{"train_examples": 195000, "inner_norm": false, "widths": [96, 192, 384], "init": "trunc_normal_002"}
Rows from block 6 of a small image classifier, named by matrix and row number. Rows with one number belong to one neuron. Each number is 128 + 32 x the weight over its row's rms, rounded and kept within 0 to 255. All counts start at 0. Numbers have three digits each.
After each neuron's rows are labels from the 100 images, of 14976, where the neuron reaches its highest value: "strongest on" is what is common among them. Only what is clearly more common there than usual is listed. The data: photos of arthropod specimens (BIOSCAN-5M).
# fc1: MLP up (model.blocks.6.mlp.fc1.weight, 768x192), inputs 96-191
# fc2: MLP down (model.blocks.6.mlp.fc2.weight, 192x768, transposed), outputs 96-191

fc1.273:072125074145145118106149069111146082096125116111117128133160147096113131113208099128130132148186160134154124031136117118128140096126123146189114166162147133147128117098123109155127199138105152109081091116114103116120142158081139148137103117135086141125209128125146081081148091140116237114
fc2.273:155151161132117065139132121101130164191121155134156119185084128126152146131109063142137156148139156151140126134127162128143101149128127116106161081124123127141131100080112128152126069174150078124167112119121100141155080110125130116132102140143120136170133195155125031245162103048132140114
strongest on: order Lepidoptera

fc1.663:076090157096126114138126106094152130132128131099113105123137116137140075113134143112163142137040080110134125121119146174164101136138157122158192175091105074077115124127130137122112130162212092048110172054079081108121162064182112087102173200146144123119119111119078155126145143092105128092
fc2.663:146146101132133104116146107139124133103239105089081065130151048130120092103191178128128096064113162098110111113182159130050125114135074123104088104139130131141130139138104133143151138085127106188064116174150147133141129119195173126120149093132138090047094125157125170048130089138167102117
strongest on: order Hymenoptera

fc1.178:130129128127127128128128098128109129117128128126128127128128128128128128138107119128128128130181117128129128128115129128126128128128128128132120124124126085132080130124130128128128128129128130170128129129128159093127098129129154127128198127128128128128128128128128128128127127130128129130
fc2.178:128128127129128128143128183128128128152128128128128128128128128128128128130128085128128127128077128128109128128128160129137128128124128128128129114128082129128128128128149122128076128126133122121128128128128126128128130128120128128128124180111128128128128128128128159137128180128125165128
strongest on: order Diptera

fc1.709:128125128128128128128128128128128000128128128128128128128128128128128128128128128128128128128128136000128128128128128140128128128128236228136172128128128128128128128128128128128128128128128128128128128128128128128128128128128128128128128128128128128128128128128128128128128128128128128128
fc2.709:128128128131128128128128128128128128128128128138129170128128091128128131128128128128128128128129128255159128128128129103129128128128086128135128129128128128128000128129128128128128125127100128128128128128128128129128158128127128128128128099095131128128128128128128128128129128128128128118
strongest on: order Diptera

fc1.240:138121113129127143085142160128128128101161125083127130146154151111139177165154116135162130146128079087171154151095163134176128100129195142121127114118125100119117102127043176124075127192082109127190246116104142047076138106129136128109101138128123133128130104179117163105129114080120128115
fc2.240:128119137140153069163121126126126115146082138212145124089154157110128092143111137128120126127058131134092128132233097116114123122188104124121116140157100076121125125136073107127128079083162075129122052149082060164151088096175088134127147093139141140130174107064148137182125095118086129133
strongest on: order Coleoptera

fc1.35:117110127071090086194160128116122136093137091150100101103118121129087128197074141119122105135120146119132138140125117129135114132171098101100137127111134117126064108090118143113057099103081142157052160172098134139118089107059106128040082113142096168069140125134046153103093106120131129131
fc2.35:117072123122142145153122118247117104153128131087127107134132101138135151097165131129120086181129129128052178144120088050097188107190128127143185156086131086136132126102101143110119128128123131087132166130140150102188138108160121120125030159152133099160120163129127128138185127097125071144
strongest on: order Diptera

fc1.43:073174128105128125163135092179142107118148199099130160089184102119116152152166120124132169117116187118140130139139132193101144047070106178130121146102049176162110106132138145112152075163144095071124126141122112151154084171126192158118128144104118149121108110138139110128172114136125136190
fc2.43:137135126120109058074137162177145139043185128099158179119158116121127052077088168128117121122130142098159106109137166118160109128175133121128082101106114129121145154111074125106071094134117139167089139085128122135085123149166170121127111113125130147152145148171128113135159110104120134206
strongest on: order Diptera

fc1.330:165172121117114131101143169135130105076138150170085120155199148138112146136127167042024087209142117110146123153106071134145115149116090098080096137146095114129094099075143115140114082134138157159112106137125117137153062166143130132163142102126145158120163079112158195127206100197126051177
fc2.330:120107140116170114070137069061126059122079129117176145129140121125144070156094066129134138137157099066099185092108148106152095124126190130143198141083164131125132129150096122146164112101119157093122118076116072116053205094175120137132174140118109141089098160124133139120109092123127081125
strongest on: order Hymenoptera

fc1.305:145138110112085096158128118155123097093099174139120197131173193168047119150081063118148115131132140169114120123131116213126068184178117146164144133124119111118195093126134083128137165091153104000215143109152140128127157076107117111135121100125064124138099149171131166164125110109068100146
fc2.305:128130156184119180166139140130070141125117119156135125173103133131124129199097130126119113148114137103155078113160139108176134150041119125137125132110134132120161054157141136113130104172081095200123125122117095159107140139138118123113106140175117131174096140126107125132048169184125129147
strongest on: order Coleoptera

fc1.468:128050128129133105128128128128128095120144139120128128128107134128125128128128128129128128157128227128116128128128120109162128207136128140128149128128128151128068128128123128128128128159128128094000128116125128128255128111170127183128128128128128128126128000225082128012128128128128128128
fc2.468:002128108111128130125128129128128133123125128128130127113128128175128128014128120128128138129128070128129192147068128132149128127124130132081128135221082098128125128100130128145059129118140141127129034128128095129067124129119112158128100089119110141095116144070128134198133171127115138128
strongest on: order Lepidoptera

fc1.761:207096066131089146155153108125104134107127130078093194085121189127094105147138179137160142134143097127110120111121055134140099184137149149126077121124197147119069126173170144148166202116130128155135173166145125149126100129198157152094156150187138146104141156122120094131137166066125114169
fc2.761:126158094163116105137115106126115093129155120175109097120129129105122128152105205135128143153123135166140181120132142131091136120136098129128129191153106147118160125113169128020076111155133118079123120171128105126130124153085135144129111192122116116115094096138129174057117059099159099210
strongest on: order Hymenoptera

fc1.61:146088148108155137144129125137157125119116108092105160128168127092164193164097117127148175104110198102105100148142151031128122128134042112128081142122130037097100111082144213134144115131102132157127185157213113134170129136118177110120178142152073088097133203129151130134152143172143192100
fc2.61:189122152138112120118127156134111053126214124195147138139177184125128105130063096129128166089092161122094203140068140155161155145131117127137060123139155175128158135120110132118124116134053171165196098100127170173126145160125136134136146142138138111107108165168135085101197113103152117133
strongest on: class Collembola

fc1.450:128125128128126136141139127129132128114136125175132054128129185122128133127064128110130129255128130128128128128157128128021128117128200123128089122089098129128104128128195145002125120128128128129145141101046104128112125121128128128133128125128128128128128128151128120128131192128129129128
fc2.450:025103098131128046131128129128127128127121128113104163128111016122128128113188125128126142075123128127135128120126146148132134128011128128128236145181127114045129127128102119194139128132126128109127128103128143129127178129129128123128158079039128128129128070121128129226129132161128128104
strongest on: order Diptera

fc1.734:089067129128132117176128126143102051108192095128082131134127149117161107128149125053128128088128173155129163128123124128185128128119127139101062137128120122098154137129130205128126138154099129000108128134084126150128129128131114128124129136115128135119130122109129128255101203128128117112
fc2.734:128151127118128123074128116137128128112101128108155100128107149084128128000094142128128139128138122142128144187128130128129027128128131129129128134136150122127126142142128128129139138107079137126113140128128123129124149120220128128128116100134118128163137095226128125149126127128158163130
strongest on: order Hymenoptera

fc1.486:149122123143125099144125128119133129146125138152069185144114109074154147190132133119152128136113037196117138212134072092199050110112155091149128142171165143134128132128147129090133169122101146090132191077087122177139098138142097123152133125211114151062152122106144124131135125116126122083
fc2.486:119198133106155148124127126166130157065074097224119151088162134110118136071068173128116099131097102087086105140140160095154133128118134131135149103143125130160084150131113128106113136116130083150130188120128190135107179138002090136124129101061153189165138162100135158116151093120128132128
strongest on: order Hemiptera

fc1.187:126152002128134160136128090131128130141206080175112127147129129110139116128124088106125182072130138073151165145125127160161135118147129154073155126119126120120110126127128085184128129126128126085084183194126099135105135130111187133121129128120132143127140140097144133199127076095005129193
fc2.187:070127100128151133127128153128137117043120133082069136128073097147128142121080046123133110142127159231166128144105132129071055122129126118128111167128129129128164055188178139096157128135097131117131148137128095060144129121186098128131126126120128088181143152123128109085146117216165176067
strongest on: order Hymenoptera

fc1.44:180117178108083117111153153079153133170129145141140143081128130148061156067169128108128095129006144191104179120071073116142208133124116107133085083143083138131109173068099090122132107194135064138103122114140118114079114111172135060137136155151096119159079202163065146136104140143128127162
fc2.44:152130090103152153154125111131127123105141125211077121105173146141126216118112128127130120130107162144128135126171190129138115132094121122080172119168122121105127082143113124119113075130097133121169062134128192102131132129109147123163129065089142129171036130122133179080218103139130115095
strongest on: order Hemiptera

fc1.539:132123149146127187113102119128133129127115128179110130229127091086116093034133145166128120255154149104117125123125131125127128082128144128127138183129124130122128128171129155034128130135129101129107141113118128116149137118099105123136089141135126121060127204133117108137130162109128130106
fc2.539:103125130173162067128128128130128192123189119128128140101130124128093115167130128124098127025161098100186185127188116128129122128089087127095126158168157122103129081144201087171149218128176170125126128082120124137130110057144148130128151129169117081184104122102151129189130134075174152126
strongest on: order Coleoptera

fc1.128:138127131143180149120117119124074129174148136153158121073119060121111125200134151134172124170140116071097181070137050123124144131120131095132140116131082135123091128182202127086124150133125115130128144122130121120073146097143074112165098136058106105127082095099151123153050116169141118174
fc2.128:128134153068133081129111128151127160131017125060120096195162148127135133176157108128128152030158083134134108109148153127132157141152065126143163134144098106123160138157087132108110085067130125102192186116126196117141137112164159128119102123105148134122046084141088110164131101128072104158
strongest on: order Diptera

fc1.561:137128150128093128127162128128164128152135128142126128128128108127128128103063120128128124011156182087128129137122128128134255123138128128088128128148138147120128128129128127007155171128127148128128128128120160130117149128124128128129110128116128128128129128128094126128128129128129127128
fc2.561:128129164128128131125128128144128128114131128108128127128128129128128128136120143128128142128192107146120133171127201117169015128141128129128128123124120128114132118128132128255084126127142132126128048030128094172128127128128183128128129128173127058139083125143128129120128124121202152128
strongest on: order Coleoptera

fc1.525:138157082156158171143132120128043145130106205125089114173074159078126130131121132169119118131107133122130061166140138128135142128122093097129077158090128099128124122127084142077098159119130144078114086150121140089088118145116143059133138104051147124062124143173174110111086041138136136138
fc2.525:126114124103094136139128092124142145160115141154121112110106082128131101138124082125140148138126112151149132183190222103104112121117000128107076165166153107172197120136147120091149126105099119161162077070148115121154156054198179128139182131180128099129031163096135179114156168130123175102
strongest on: order Hemiptera

fc1.50:137158053111186118110170157161111128116143092117088021103130131131118067130128113204101117175163148152137129114165137131079059171102137117141149125137096079139127111160149109088107147153113132127107107124128143110109145153097134098136086149173088138108125112122091113170166198124116123153
fc2.50:130146150140150128151122086115133114077103121125146048185143114143119132034162051118105116124061087138138075121124130128138215127124120114131169131102125148146082117159104165209171094080130065212118203122138194130079117088082127125129153095137140072144124150113098060167091069134180061077
strongest on: order Diptera

fc1.757:115112185118106129181137085100102188154137171097106118160114167066132129127143157136126181173130155116150087097122073055115124100128128100111142137129139129114141098176107106145126098120067109151191160140156176188110120120103144097112140123093094121108090119070130113124115168117105100136
fc2.757:148113127110040156144128174144115156118067119164121157124103156117112136198227141143133086148144093128104126082110112096173130123187137124136123165073113136131114104086187109128127064159074171153106135083128113107107186128153062148130113109105121164197133138112128141160140089126131099143
strongest on: order Diptera

fc1.56:135125129136126180063127117132079128100068158123083099127115129121115135152109128118216126119174209128127136149142160190106138103139128126096128126167241130128125127119108129130128131128100124128118120135128148120113128184129090129099129139131118162130146076128075118166157126128141141128
fc2.56:134157129088162088133128184146135133223127135121162201129131128153128161016130129128128177144059098131169127130080157108153056128123128128127129159127130202128138079138122178223132118128029167113129130054128104181173131090167150128123135128153069165149125103196127116129131111114146104142
strongest on: class Collembola

fc1.138:085098082115160117114094119147125133184121102149165161155090127051116096113117153181134144101143182130117124123146178058120141129107078148103108149162157132122145128127100151119160105116137150150160169060072164123048139156083172127119098083091103113137148135128069127168091126229086181157
fc2.138:144121167146132142133128127050118098092128126143112120122116136126130141140159131127118102114135132136054119121198135134167089129126154130141073081122089089120123207138119125190197178118122147147118188128130128095043029133156100125116195127172138163158220192102146140087143131083138080132
strongest on: order Lepidoptera

fc1.517:128128128149128045128111128128126128128128128114144128128128128128108140126128077123125127128132128128111128142127128129128128127128166128128137122162129151128044128123128124122128128128130142116085127129128119124127128128128128164129144134128128128128128103128049128112164131128132128128
fc2.517:128129113131128128129128129129128128127110123129129128121128128151128188046135255128128123129126128128079129128062135130131128128117089128128128127129125115126169140066112128138075129128234133128127129128128110114128128120122128133130128042128101170128091060128128128135128128128129128128
strongest on: order Hymenoptera

fc1.297:109142132119131127163139136114202130148139101133148101141082139085166111152124129141161095094068143163107083136123102144141097183133138142040122122163109114103166166112180133169135143154090133155186127070127100157095151165129147136135114163206159073183136186167113128161109091160155089160
fc2.297:104119164137123160094132115095122169148129148136120142097118128144128036090109179136151103102122115083158157155113122054137120147111164147141066159028172051138127110138114129108164149133135069090053103131123104119104118125097159128109106118124143162143163123199133082128088166157075109183
strongest on: order Lepidoptera

fc1.659:083128128128128128128128128128128128128128128128128128128128128128128128129128128128128128097128128128128128128128128128128128128128133128128139128077128128128128128128128128128128128128128128128128128176128128128128128128128128128128117128128128128128128128128128128128128128128128128128
fc2.659:231127128136133128128128128128128128110126128145125128128128168090128091128134140128128119131135126128130110130127129128123128128129134123128128130201128128127128127124129128128129128127138154127131126000128128129130124128128130141128129130132128129190043127146128143172129066128129131112
strongest on: order Lepidoptera

fc1.115:093134079145120124082117117148130129124095141072202099150136156153134081130091171130184138112101166151109129096105119133084138058134135118148138183124162163115142105106069132134134086185141096116075154111153143174109159137139125070125170141069143153092127142095114158106131137128122159151
fc2.115:121145114184139167097109115158128112063165093150158124085109135139128085098105120128136128115128092162111169161142079048129168127107181126142141102162195129132184136132129130185124108097098124175143150129127166140169150093167171128130141141080129190120157111150092188187118132163128136159
strongest on: order Lepidoptera

fc1.395:102128122055139177107132106142118153077127113080116125099162128093165154141101121081140133128173126154099139085107156126124155141138113129130159116189127126103104151119128211121146125107141135063126135068116142140132170181130106127114157133131108137085113163129126156088133137174158080096
fc2.395:130145115178164092115128162116128095117115129119132142127137106174117051111113064124105128101136122128118142177161146125075080127120139125135099061113107180105038126130081109164097221148128138126129190161128107106145117128050171122129056074123139099177048128055086119090132182117181152140
strongest on: order Lepidoptera

fc1.180:128128128128128128128128128128128128128128128128128128128128128128128126128128128128128128128128128128128128128128128128128128128155128128128128128128128128128128128128128128128128128128128128128128128255128128000128128128128128128128128128128128128128128128128128128128128128128128128128
fc2.180:128128128128128128128128128128128128126128128128128128130128128128128132128128135128128128127132128128129128111128128128128128128016128128128128128128128128128128144128128128128128128127128129128119128000128128158128127128128128128128128131128128255128000129128128128128128128128128128091
strongest on: order Hymenoptera

fc1.693:145111134122040171117128099127093120127177058118136213148133112090092159109076033133095053132130118130162102095128094128070131127184127130103111112136119133104145125232109134104149118107130043088066130172161131106112186105134234121110136121126109134123139138127119088174142113128096104098
fc2.693:128145123056165128067137120122135225120160107112108144108171148100105101121136127128128123135150100126158133168138163152138129140091153137189185143085114129114106094082101114089068097106211095113178110051128110128112154106128076118141173137172140112142157125126140110177167099110109170129
strongest on: order Hymenoptera

fc1.315:128128115128000143127128128128128128128108128128128128118128128128128123128128128128127128128128128128128128128128128128128129115128128126128128128128128136128128128128128128128128128136128128110128128128128128128128128128128128128128128134128128128128128255128128128128128128128128128128
fc2.315:165128130137134128129128142128128133145128128128128128135128148128128123127128132128128126122130128129125180128135209102128128128129131128128115125125140134114127138129128128127128079118216127122122129128128140128140090128136128128125134190128254128128130061128128128230128068128128080130
strongest on: order Hymenoptera

fc1.183:112171159162105097122124150127097141156163181128130158149151150086125128158075155124136129123103089133128145109113156154116148163111136101103057149082136150070016120130121129120126161133126111104125148098149130187120185128133120027142171107132108122129118145097089140171126119088111140140
fc2.183:078147175130196093167128124127123080122089144133122116127090145140125151237148151127128128149095132075106099161144064075143132128148145129122086041099203100143077140166104106133142145133134129033130129089127122121191125044165151105130106127109138022161131118184119100114101184129080142137
strongest on: order Hemiptera

fc1.153:128128128128061000128116128128128128128128128139098128128128128128128128128128128128128128128128149107128128128128128128128075128128128128128128128128128128128128128128000128128128123128128128128118128128128128128128128128128128128128128128128128128128128128128102128125128128128128128128
fc2.153:128128119127229192128128128128128137142130128102127128128128199141128131128120121128128109128122125128114130128128166128129128128128049129128128126160128140128128128255184128128103128155186128129128128128128127128128136128128127128128128128233128128128128126128128127128128128128128128128
strongest on: order Coleoptera

fc1.14:183126144128128124128116128128128128174128128161121136132126127148149125132128129135128128255228163102124146128137128099140177128141128097074136129129166125128128128112111117083129128140127131142126128128128150132111129128128077112122131152098124128144129127127106128128131128128128051117
fc2.14:104128184132135128154139132134107194125129139115141128127090110180094132128131151128128126053130109111125125131125149131120130128133155131128127141138174128128131118185129078187093150124174122079110142083128121128128120095128138122114152091139098088152051141145128159129123145123161188128
strongest on: order Coleoptera

fc1.590:114046101131139121154142135125131129104157113111126124119088201114180199146143125138137112107128064157119138116156154074191157150133188136139127218197115068161122073141128035138113116063089115141116080123128145200116140142108147206128137077108161171093149080171148131142152076130151150121
fc2.590:144136167147132130044130142079130143150139126140157105123155090118101132113098232120128136182103136122154092173144162098100072128128159113169163116114128121190073076064128139106129127183147142160175101126114095123160137130089106147162062068175129089141192156108121129105127122112141140033
strongest on: order Hymenoptera

fc1.586:114110126173082133077107148125138102125160120111126094108139130114107084173111135117170113150106139119128116105217132125165137124097128122072138147130128121097115116120116129096128136048109053185123082122139104154150153138091138092132137138136134219168106122127126176120110113137111120114
fc2.586:128124156143137114178131158058128147083129131000128078105112104115135110127111081124127113090109100139121134087129157147106041135133078127130134105154119125121123170116167137180094112132078142171071102175130142195106141128148110128126111121073145113142084062099129128132129127120153095061
strongest on: order Lepidoptera

fc1.359:128128255132160145128135141128128128128128128128128128255128128128126128111128128128128128128144130128069128150128134128128128128128128128128055123171128108128128128128128225128104129129128128128128128128116128128128123128128128128128128128128128126125128058128158128128128128129149128167
fc2.359:128128128120128065128128128128129124128129128127128128059003113128098128131140127128128177128109127128128138127128122116133119062128103125128128128114123134128128128128132128128128128132157128128129129115160128146127216105128128161128070125128102128148101128125128099048118128086128127118
strongest on: order Coleoptera

fc1.167:136130132125147205103130043151150134067108132148182081136126123128130181161107205107153089144167201139126120094182119125120127086174115155131120171172123144106129053148144120131111127126113123190121203105128155107167179132107129103080081131168135168092131117154129153148124140128121126146
fc2.167:136146127135109053116123111083127123210140137119093156130110091128142150098144132123128109167186151136122100090159119186127217128096110124097126097132112097157126147123103121153113146109130107101137103143126139175073101124231154128132136095101143149184122170078128127120225145114198140106
strongest on: order Diptera

fc1.527:130115185155095113134128141120133191178071087073153100133185129098123094086127151113130126146073130125150129125130100104104181144153143158134098098099129163121125117083125139115126115211146124169092163126173139116065149179130138117130133117150133204183137163148111168174136130125141084167
fc2.527:124074145148149140182160077152127156094127145159134123124131144130102130084134120132113122113110180121141152114094129146130078133104102148127228194162092106199159112118125137054148133061125164070085143128137092095173119137132102114125113145101130114184143144070110053066118073157072122119
strongest on: order Lepidoptera

fc1.632:118148186065137101126172155145128105120150127077091119149038122106103168132157165123144123119123094105129128085141153177145078138060159116089118170220137092153128158139114142080134106154135154092078079104097112148138148116110106107098093132057094127095108090162115143091141154201142162125
fc2.632:114176138158103147167140110102129162109100125128070053128171195115124180117150192128118105132080154104056117134154102130160154147132170127126092128134176116178131137123169125132131180138107107137096183182125179120117132134139121137131100090155128091204081135025124133142097146137130077122
strongest on: order Diptera

fc1.320:209062087175146127127072118097014149097119136165133126147137173101121130210119138123157145110219109097131160141146158083141165128141122135123124150180145118124115138138120197060117105086129155143105148178091147129149140112086184122129119066175135143142113147129083137132165162157147147067
fc2.320:119115148148129139116172192136135115139137140127127188143150099141128128099124150124128119132137087120136119134255136138116100124155140122144128107134122156121122154121071130191126173176140086112072193089128117155148144150158106158128123138147162139131122054142145146201128114139143083153
strongest on: order Hemiptera

fc1.286:137205128117137146169129115226128128145082191128133129130128129127120109125149122124100128124129131130128135128133131126171127121117239130119148104128229255128128128128187122088120128127128175121128136107123218128091127108127126128130132128127128129127130142133071128104126112079156051128
fc2.286:147052153126158136129128146127128128126128102127128128120087133104128061145127128128128128129139083128125128104131128130128129128161122127142133128128119000149160127103087130148129142144255128125131154128128098128128161126159130126127128165128129146134092121134162150128128120128128078103
strongest on: order Hymenoptera

fc1.559:158128106137130144158115128059128149093139121198139167153133100129114080062153134140122126119068156111137114112124108109134153150136162120138156126064126131107109081062093152127118100180128101127144133156086174157129123152116148161077126119113117155132182136121149111150096137153099141087
fc2.559:126103152142114095100130107125101058134158118097136082131111189112127102096103165126134113130130117104093164147099124144059107128169194136092106111162122132141136126123175130140124130200177101165139126151128109115126082128090134120128135177092110081077119132124191099087131204094182135124
strongest on: order Lepidoptera

fc1.8:097163097180118154164101125117171113125109140175077129116165103133153098139207144119089110134102086117144104140099120149145124157094129129103107110083118037154105138162156141104121113123105139112096152080172110048133103155171123184142065190135142127093187106122132220143131079100117095149
fc2.8:123114128120088145081119056123123108130189136128120099118081110130121122143103169126128132135138134088095120031175124063081178136185131120128161074167140180147162161103053122127120063096101131126099111160137104151136085098118102139133189113127132170085142151040128124067126164145115127186
strongest on: order Hymenoptera

fc1.147:107129128125079129109162119128163121089107128041091072126128165136128135117144114099128128077151137128204122166040115128170127115112100133129128143075128116061151099085119129127197130100148120178125100131124116122133142113000130128128119121189121149128132136169136137050141107128044128146
fc2.147:136122119104171128142128206129128122121133128128128135116108128128128129128020149128128124128129127189128129136125183127170080128239132128128092146128183169206128159127127180155115170135149113128158109128128170127129129128255127128128135165135131128129119113128128137171129226084148113128
strongest on: order Lepidoptera

fc1.524:173177077120081081186144125134096140121132094087146123126095095114128153084161129128162143148083084113156131134084144133139173107061119108129129150155086070127176104053107105139123108180089110176132128158118132066106105134123154158172162173130166156128114096175153128145175033133130148143
fc2.524:128125102114152052168135126097116090177139133152141104135146153130117146165095134128137144084106138106136137157176082097099036128124126128131125158100085152166154113077142147128108152072132120102086157122137195172121098187087183131128175131106100189122133117121116170152082120148146127129
strongest on: order Lepidoptera

fc1.633:126128128110031143128070128128128127128127121129112128128127128128128011128136128128128128128128124128128128173128124128128070124171127103127127128117127125080215128149128152128128128128128104129128128128120179050128128124111130128138128128128128128000128128129154128133128142129129135153
fc2.633:179126148196178121127128128128128128147134094090127128129082130126047158215117124128128127128129130133150132120131114127127128074127111128128128128127128128128128128169126128124134117128128120129144149047128128156131147163127096128128108145153140128175129143128112118168133128131128173127
strongest on: order Hymenoptera

fc1.752:158149103173148129142082077138115124114179136178144136121065154132133129133127098192135128115117122121139070096099096128135170125111145106111129108105142108136110045193104171102077108183128142109141172174202087051130141132065135160099059123064113145100069147127176126083143084151157143112
fc2.752:128092127182154121130128122137120094101152141144086161176140123121157138165078135143123132130099155182192139178184146104128110131104116121102141129165124138081114134026126128057147130201183143120200130133128177124109126174142155125105174086204124125120135124204129131105146121154147172133
strongest on: order Hemiptera; family Cicadellidae

fc1.540:196128137130067141167126123128128129127133143128129128128128115071106156116132127169131119139153130125128126131125128201128128122128128128128175162252127144128084146129160156118131122083128128128005119128116091167125129117128114117133128131141118128097128222121128128068131210108131099132
fc2.540:123123125159200128118128137128132127128168108121128131127140086129128086130134128128128138129215044126130129128112121144178126128136128126100175141067150128136145128128156128166130129144171132152125148080128209131140126132146135149128156167081106127207127038128085112209135031134120130130
strongest on: order Hymenoptera

fc1.210:134117073137055144100141115132074045084117143180112147127157127046111190220089100127117129100156122102155132141143124139135135127125099113169149059103085167069130124072122104174159120181166110076153111134113198120141176112097165076131108143095109166129129153126170148206160180122073130131
fc2.210:172128188101179178147132112117099131135141134077159128171135121148133144118139118119093122148134136136086098062153164129149124126114151132113111158202182141109086121161201120140158143110095109204147079178128132152156120099134129124133255109133100211120116149165120104020070123124145161071
strongest on: order Coleoptera

fc1.102:176127104144126184152095104000128132133162145120158159139211114176134138129127078103123100065192124134127127198108073145124155119126137157128051120131115127135120096153125145126121086161121112141144191100091202032175162122168132192100143151190137135164147108140129157135163140133148147108
fc2.102:117141136131111182121128124139145024150144137103140086214129128144128129138140145117122170144125132207085110113155143143130241128122100111142190136163115163103157149138123130124111144119170109100082106135128137107087095134052104126135136103106113130224098120133128122090093157129118081130
strongest on: order Coleoptera

fc1.705:086128128128128128128128128107128125128128128170146000128128128128128255128128193128127127128128143128128157128127128128128255128128204128129135128128125128132116128136128128128128128128128131128128128128128129128117128128128128128128128128128128195127128128128128128128163128128128128127
fc2.705:225109116129133082132128119128128123128062128129128191126128128097128000113133000128126128129125135128172000125128159108127125128130006128080127120156151184128129128128124128128131128138131114128128105128128128131130141128128167128128172087127128128133129128128128128128007128128127129127
strongest on: order Coleoptera

fc1.649:127078126085144128158123120178149084107145068162135093129131129107155148095131130149138096224127093120126150131141109145101142101135091126132107098131141126165192127149071119156089145151104063152064144123094179089110160151076126131167117150009156069103130145157205168105128125104043128116
fc2.649:065114119079126079009126140148141143141127134050102109083143140157128106242128106133128118067125123122181155211100116110070118128094165125154082103130119140140125154110123104188040118148178150161128149146137137166116130136197119169118166186162121131172146123144174092162052152140116101133
strongest on: family Limoniidae

fc1.478:133092165117125081126165129128120128087130036140127071124018128146134034102106202098184155133104139149153118127134128128160144110098126094147130129108121058119127135130120146134098131145119115088128128125114162092103124061148128133106127104088125131021118154150098143130143117127150120091
fc2.478:128137087037121096130128117127126128134157127140096119141150113106128129150130109128128121094127139131119131114131216110141021128127133130129120049151153135153148116137174134147163160128103086128119158128128123255134133128174101141126151151127131033109128017126127124151109134115117117181
strongest on: order Coleoptera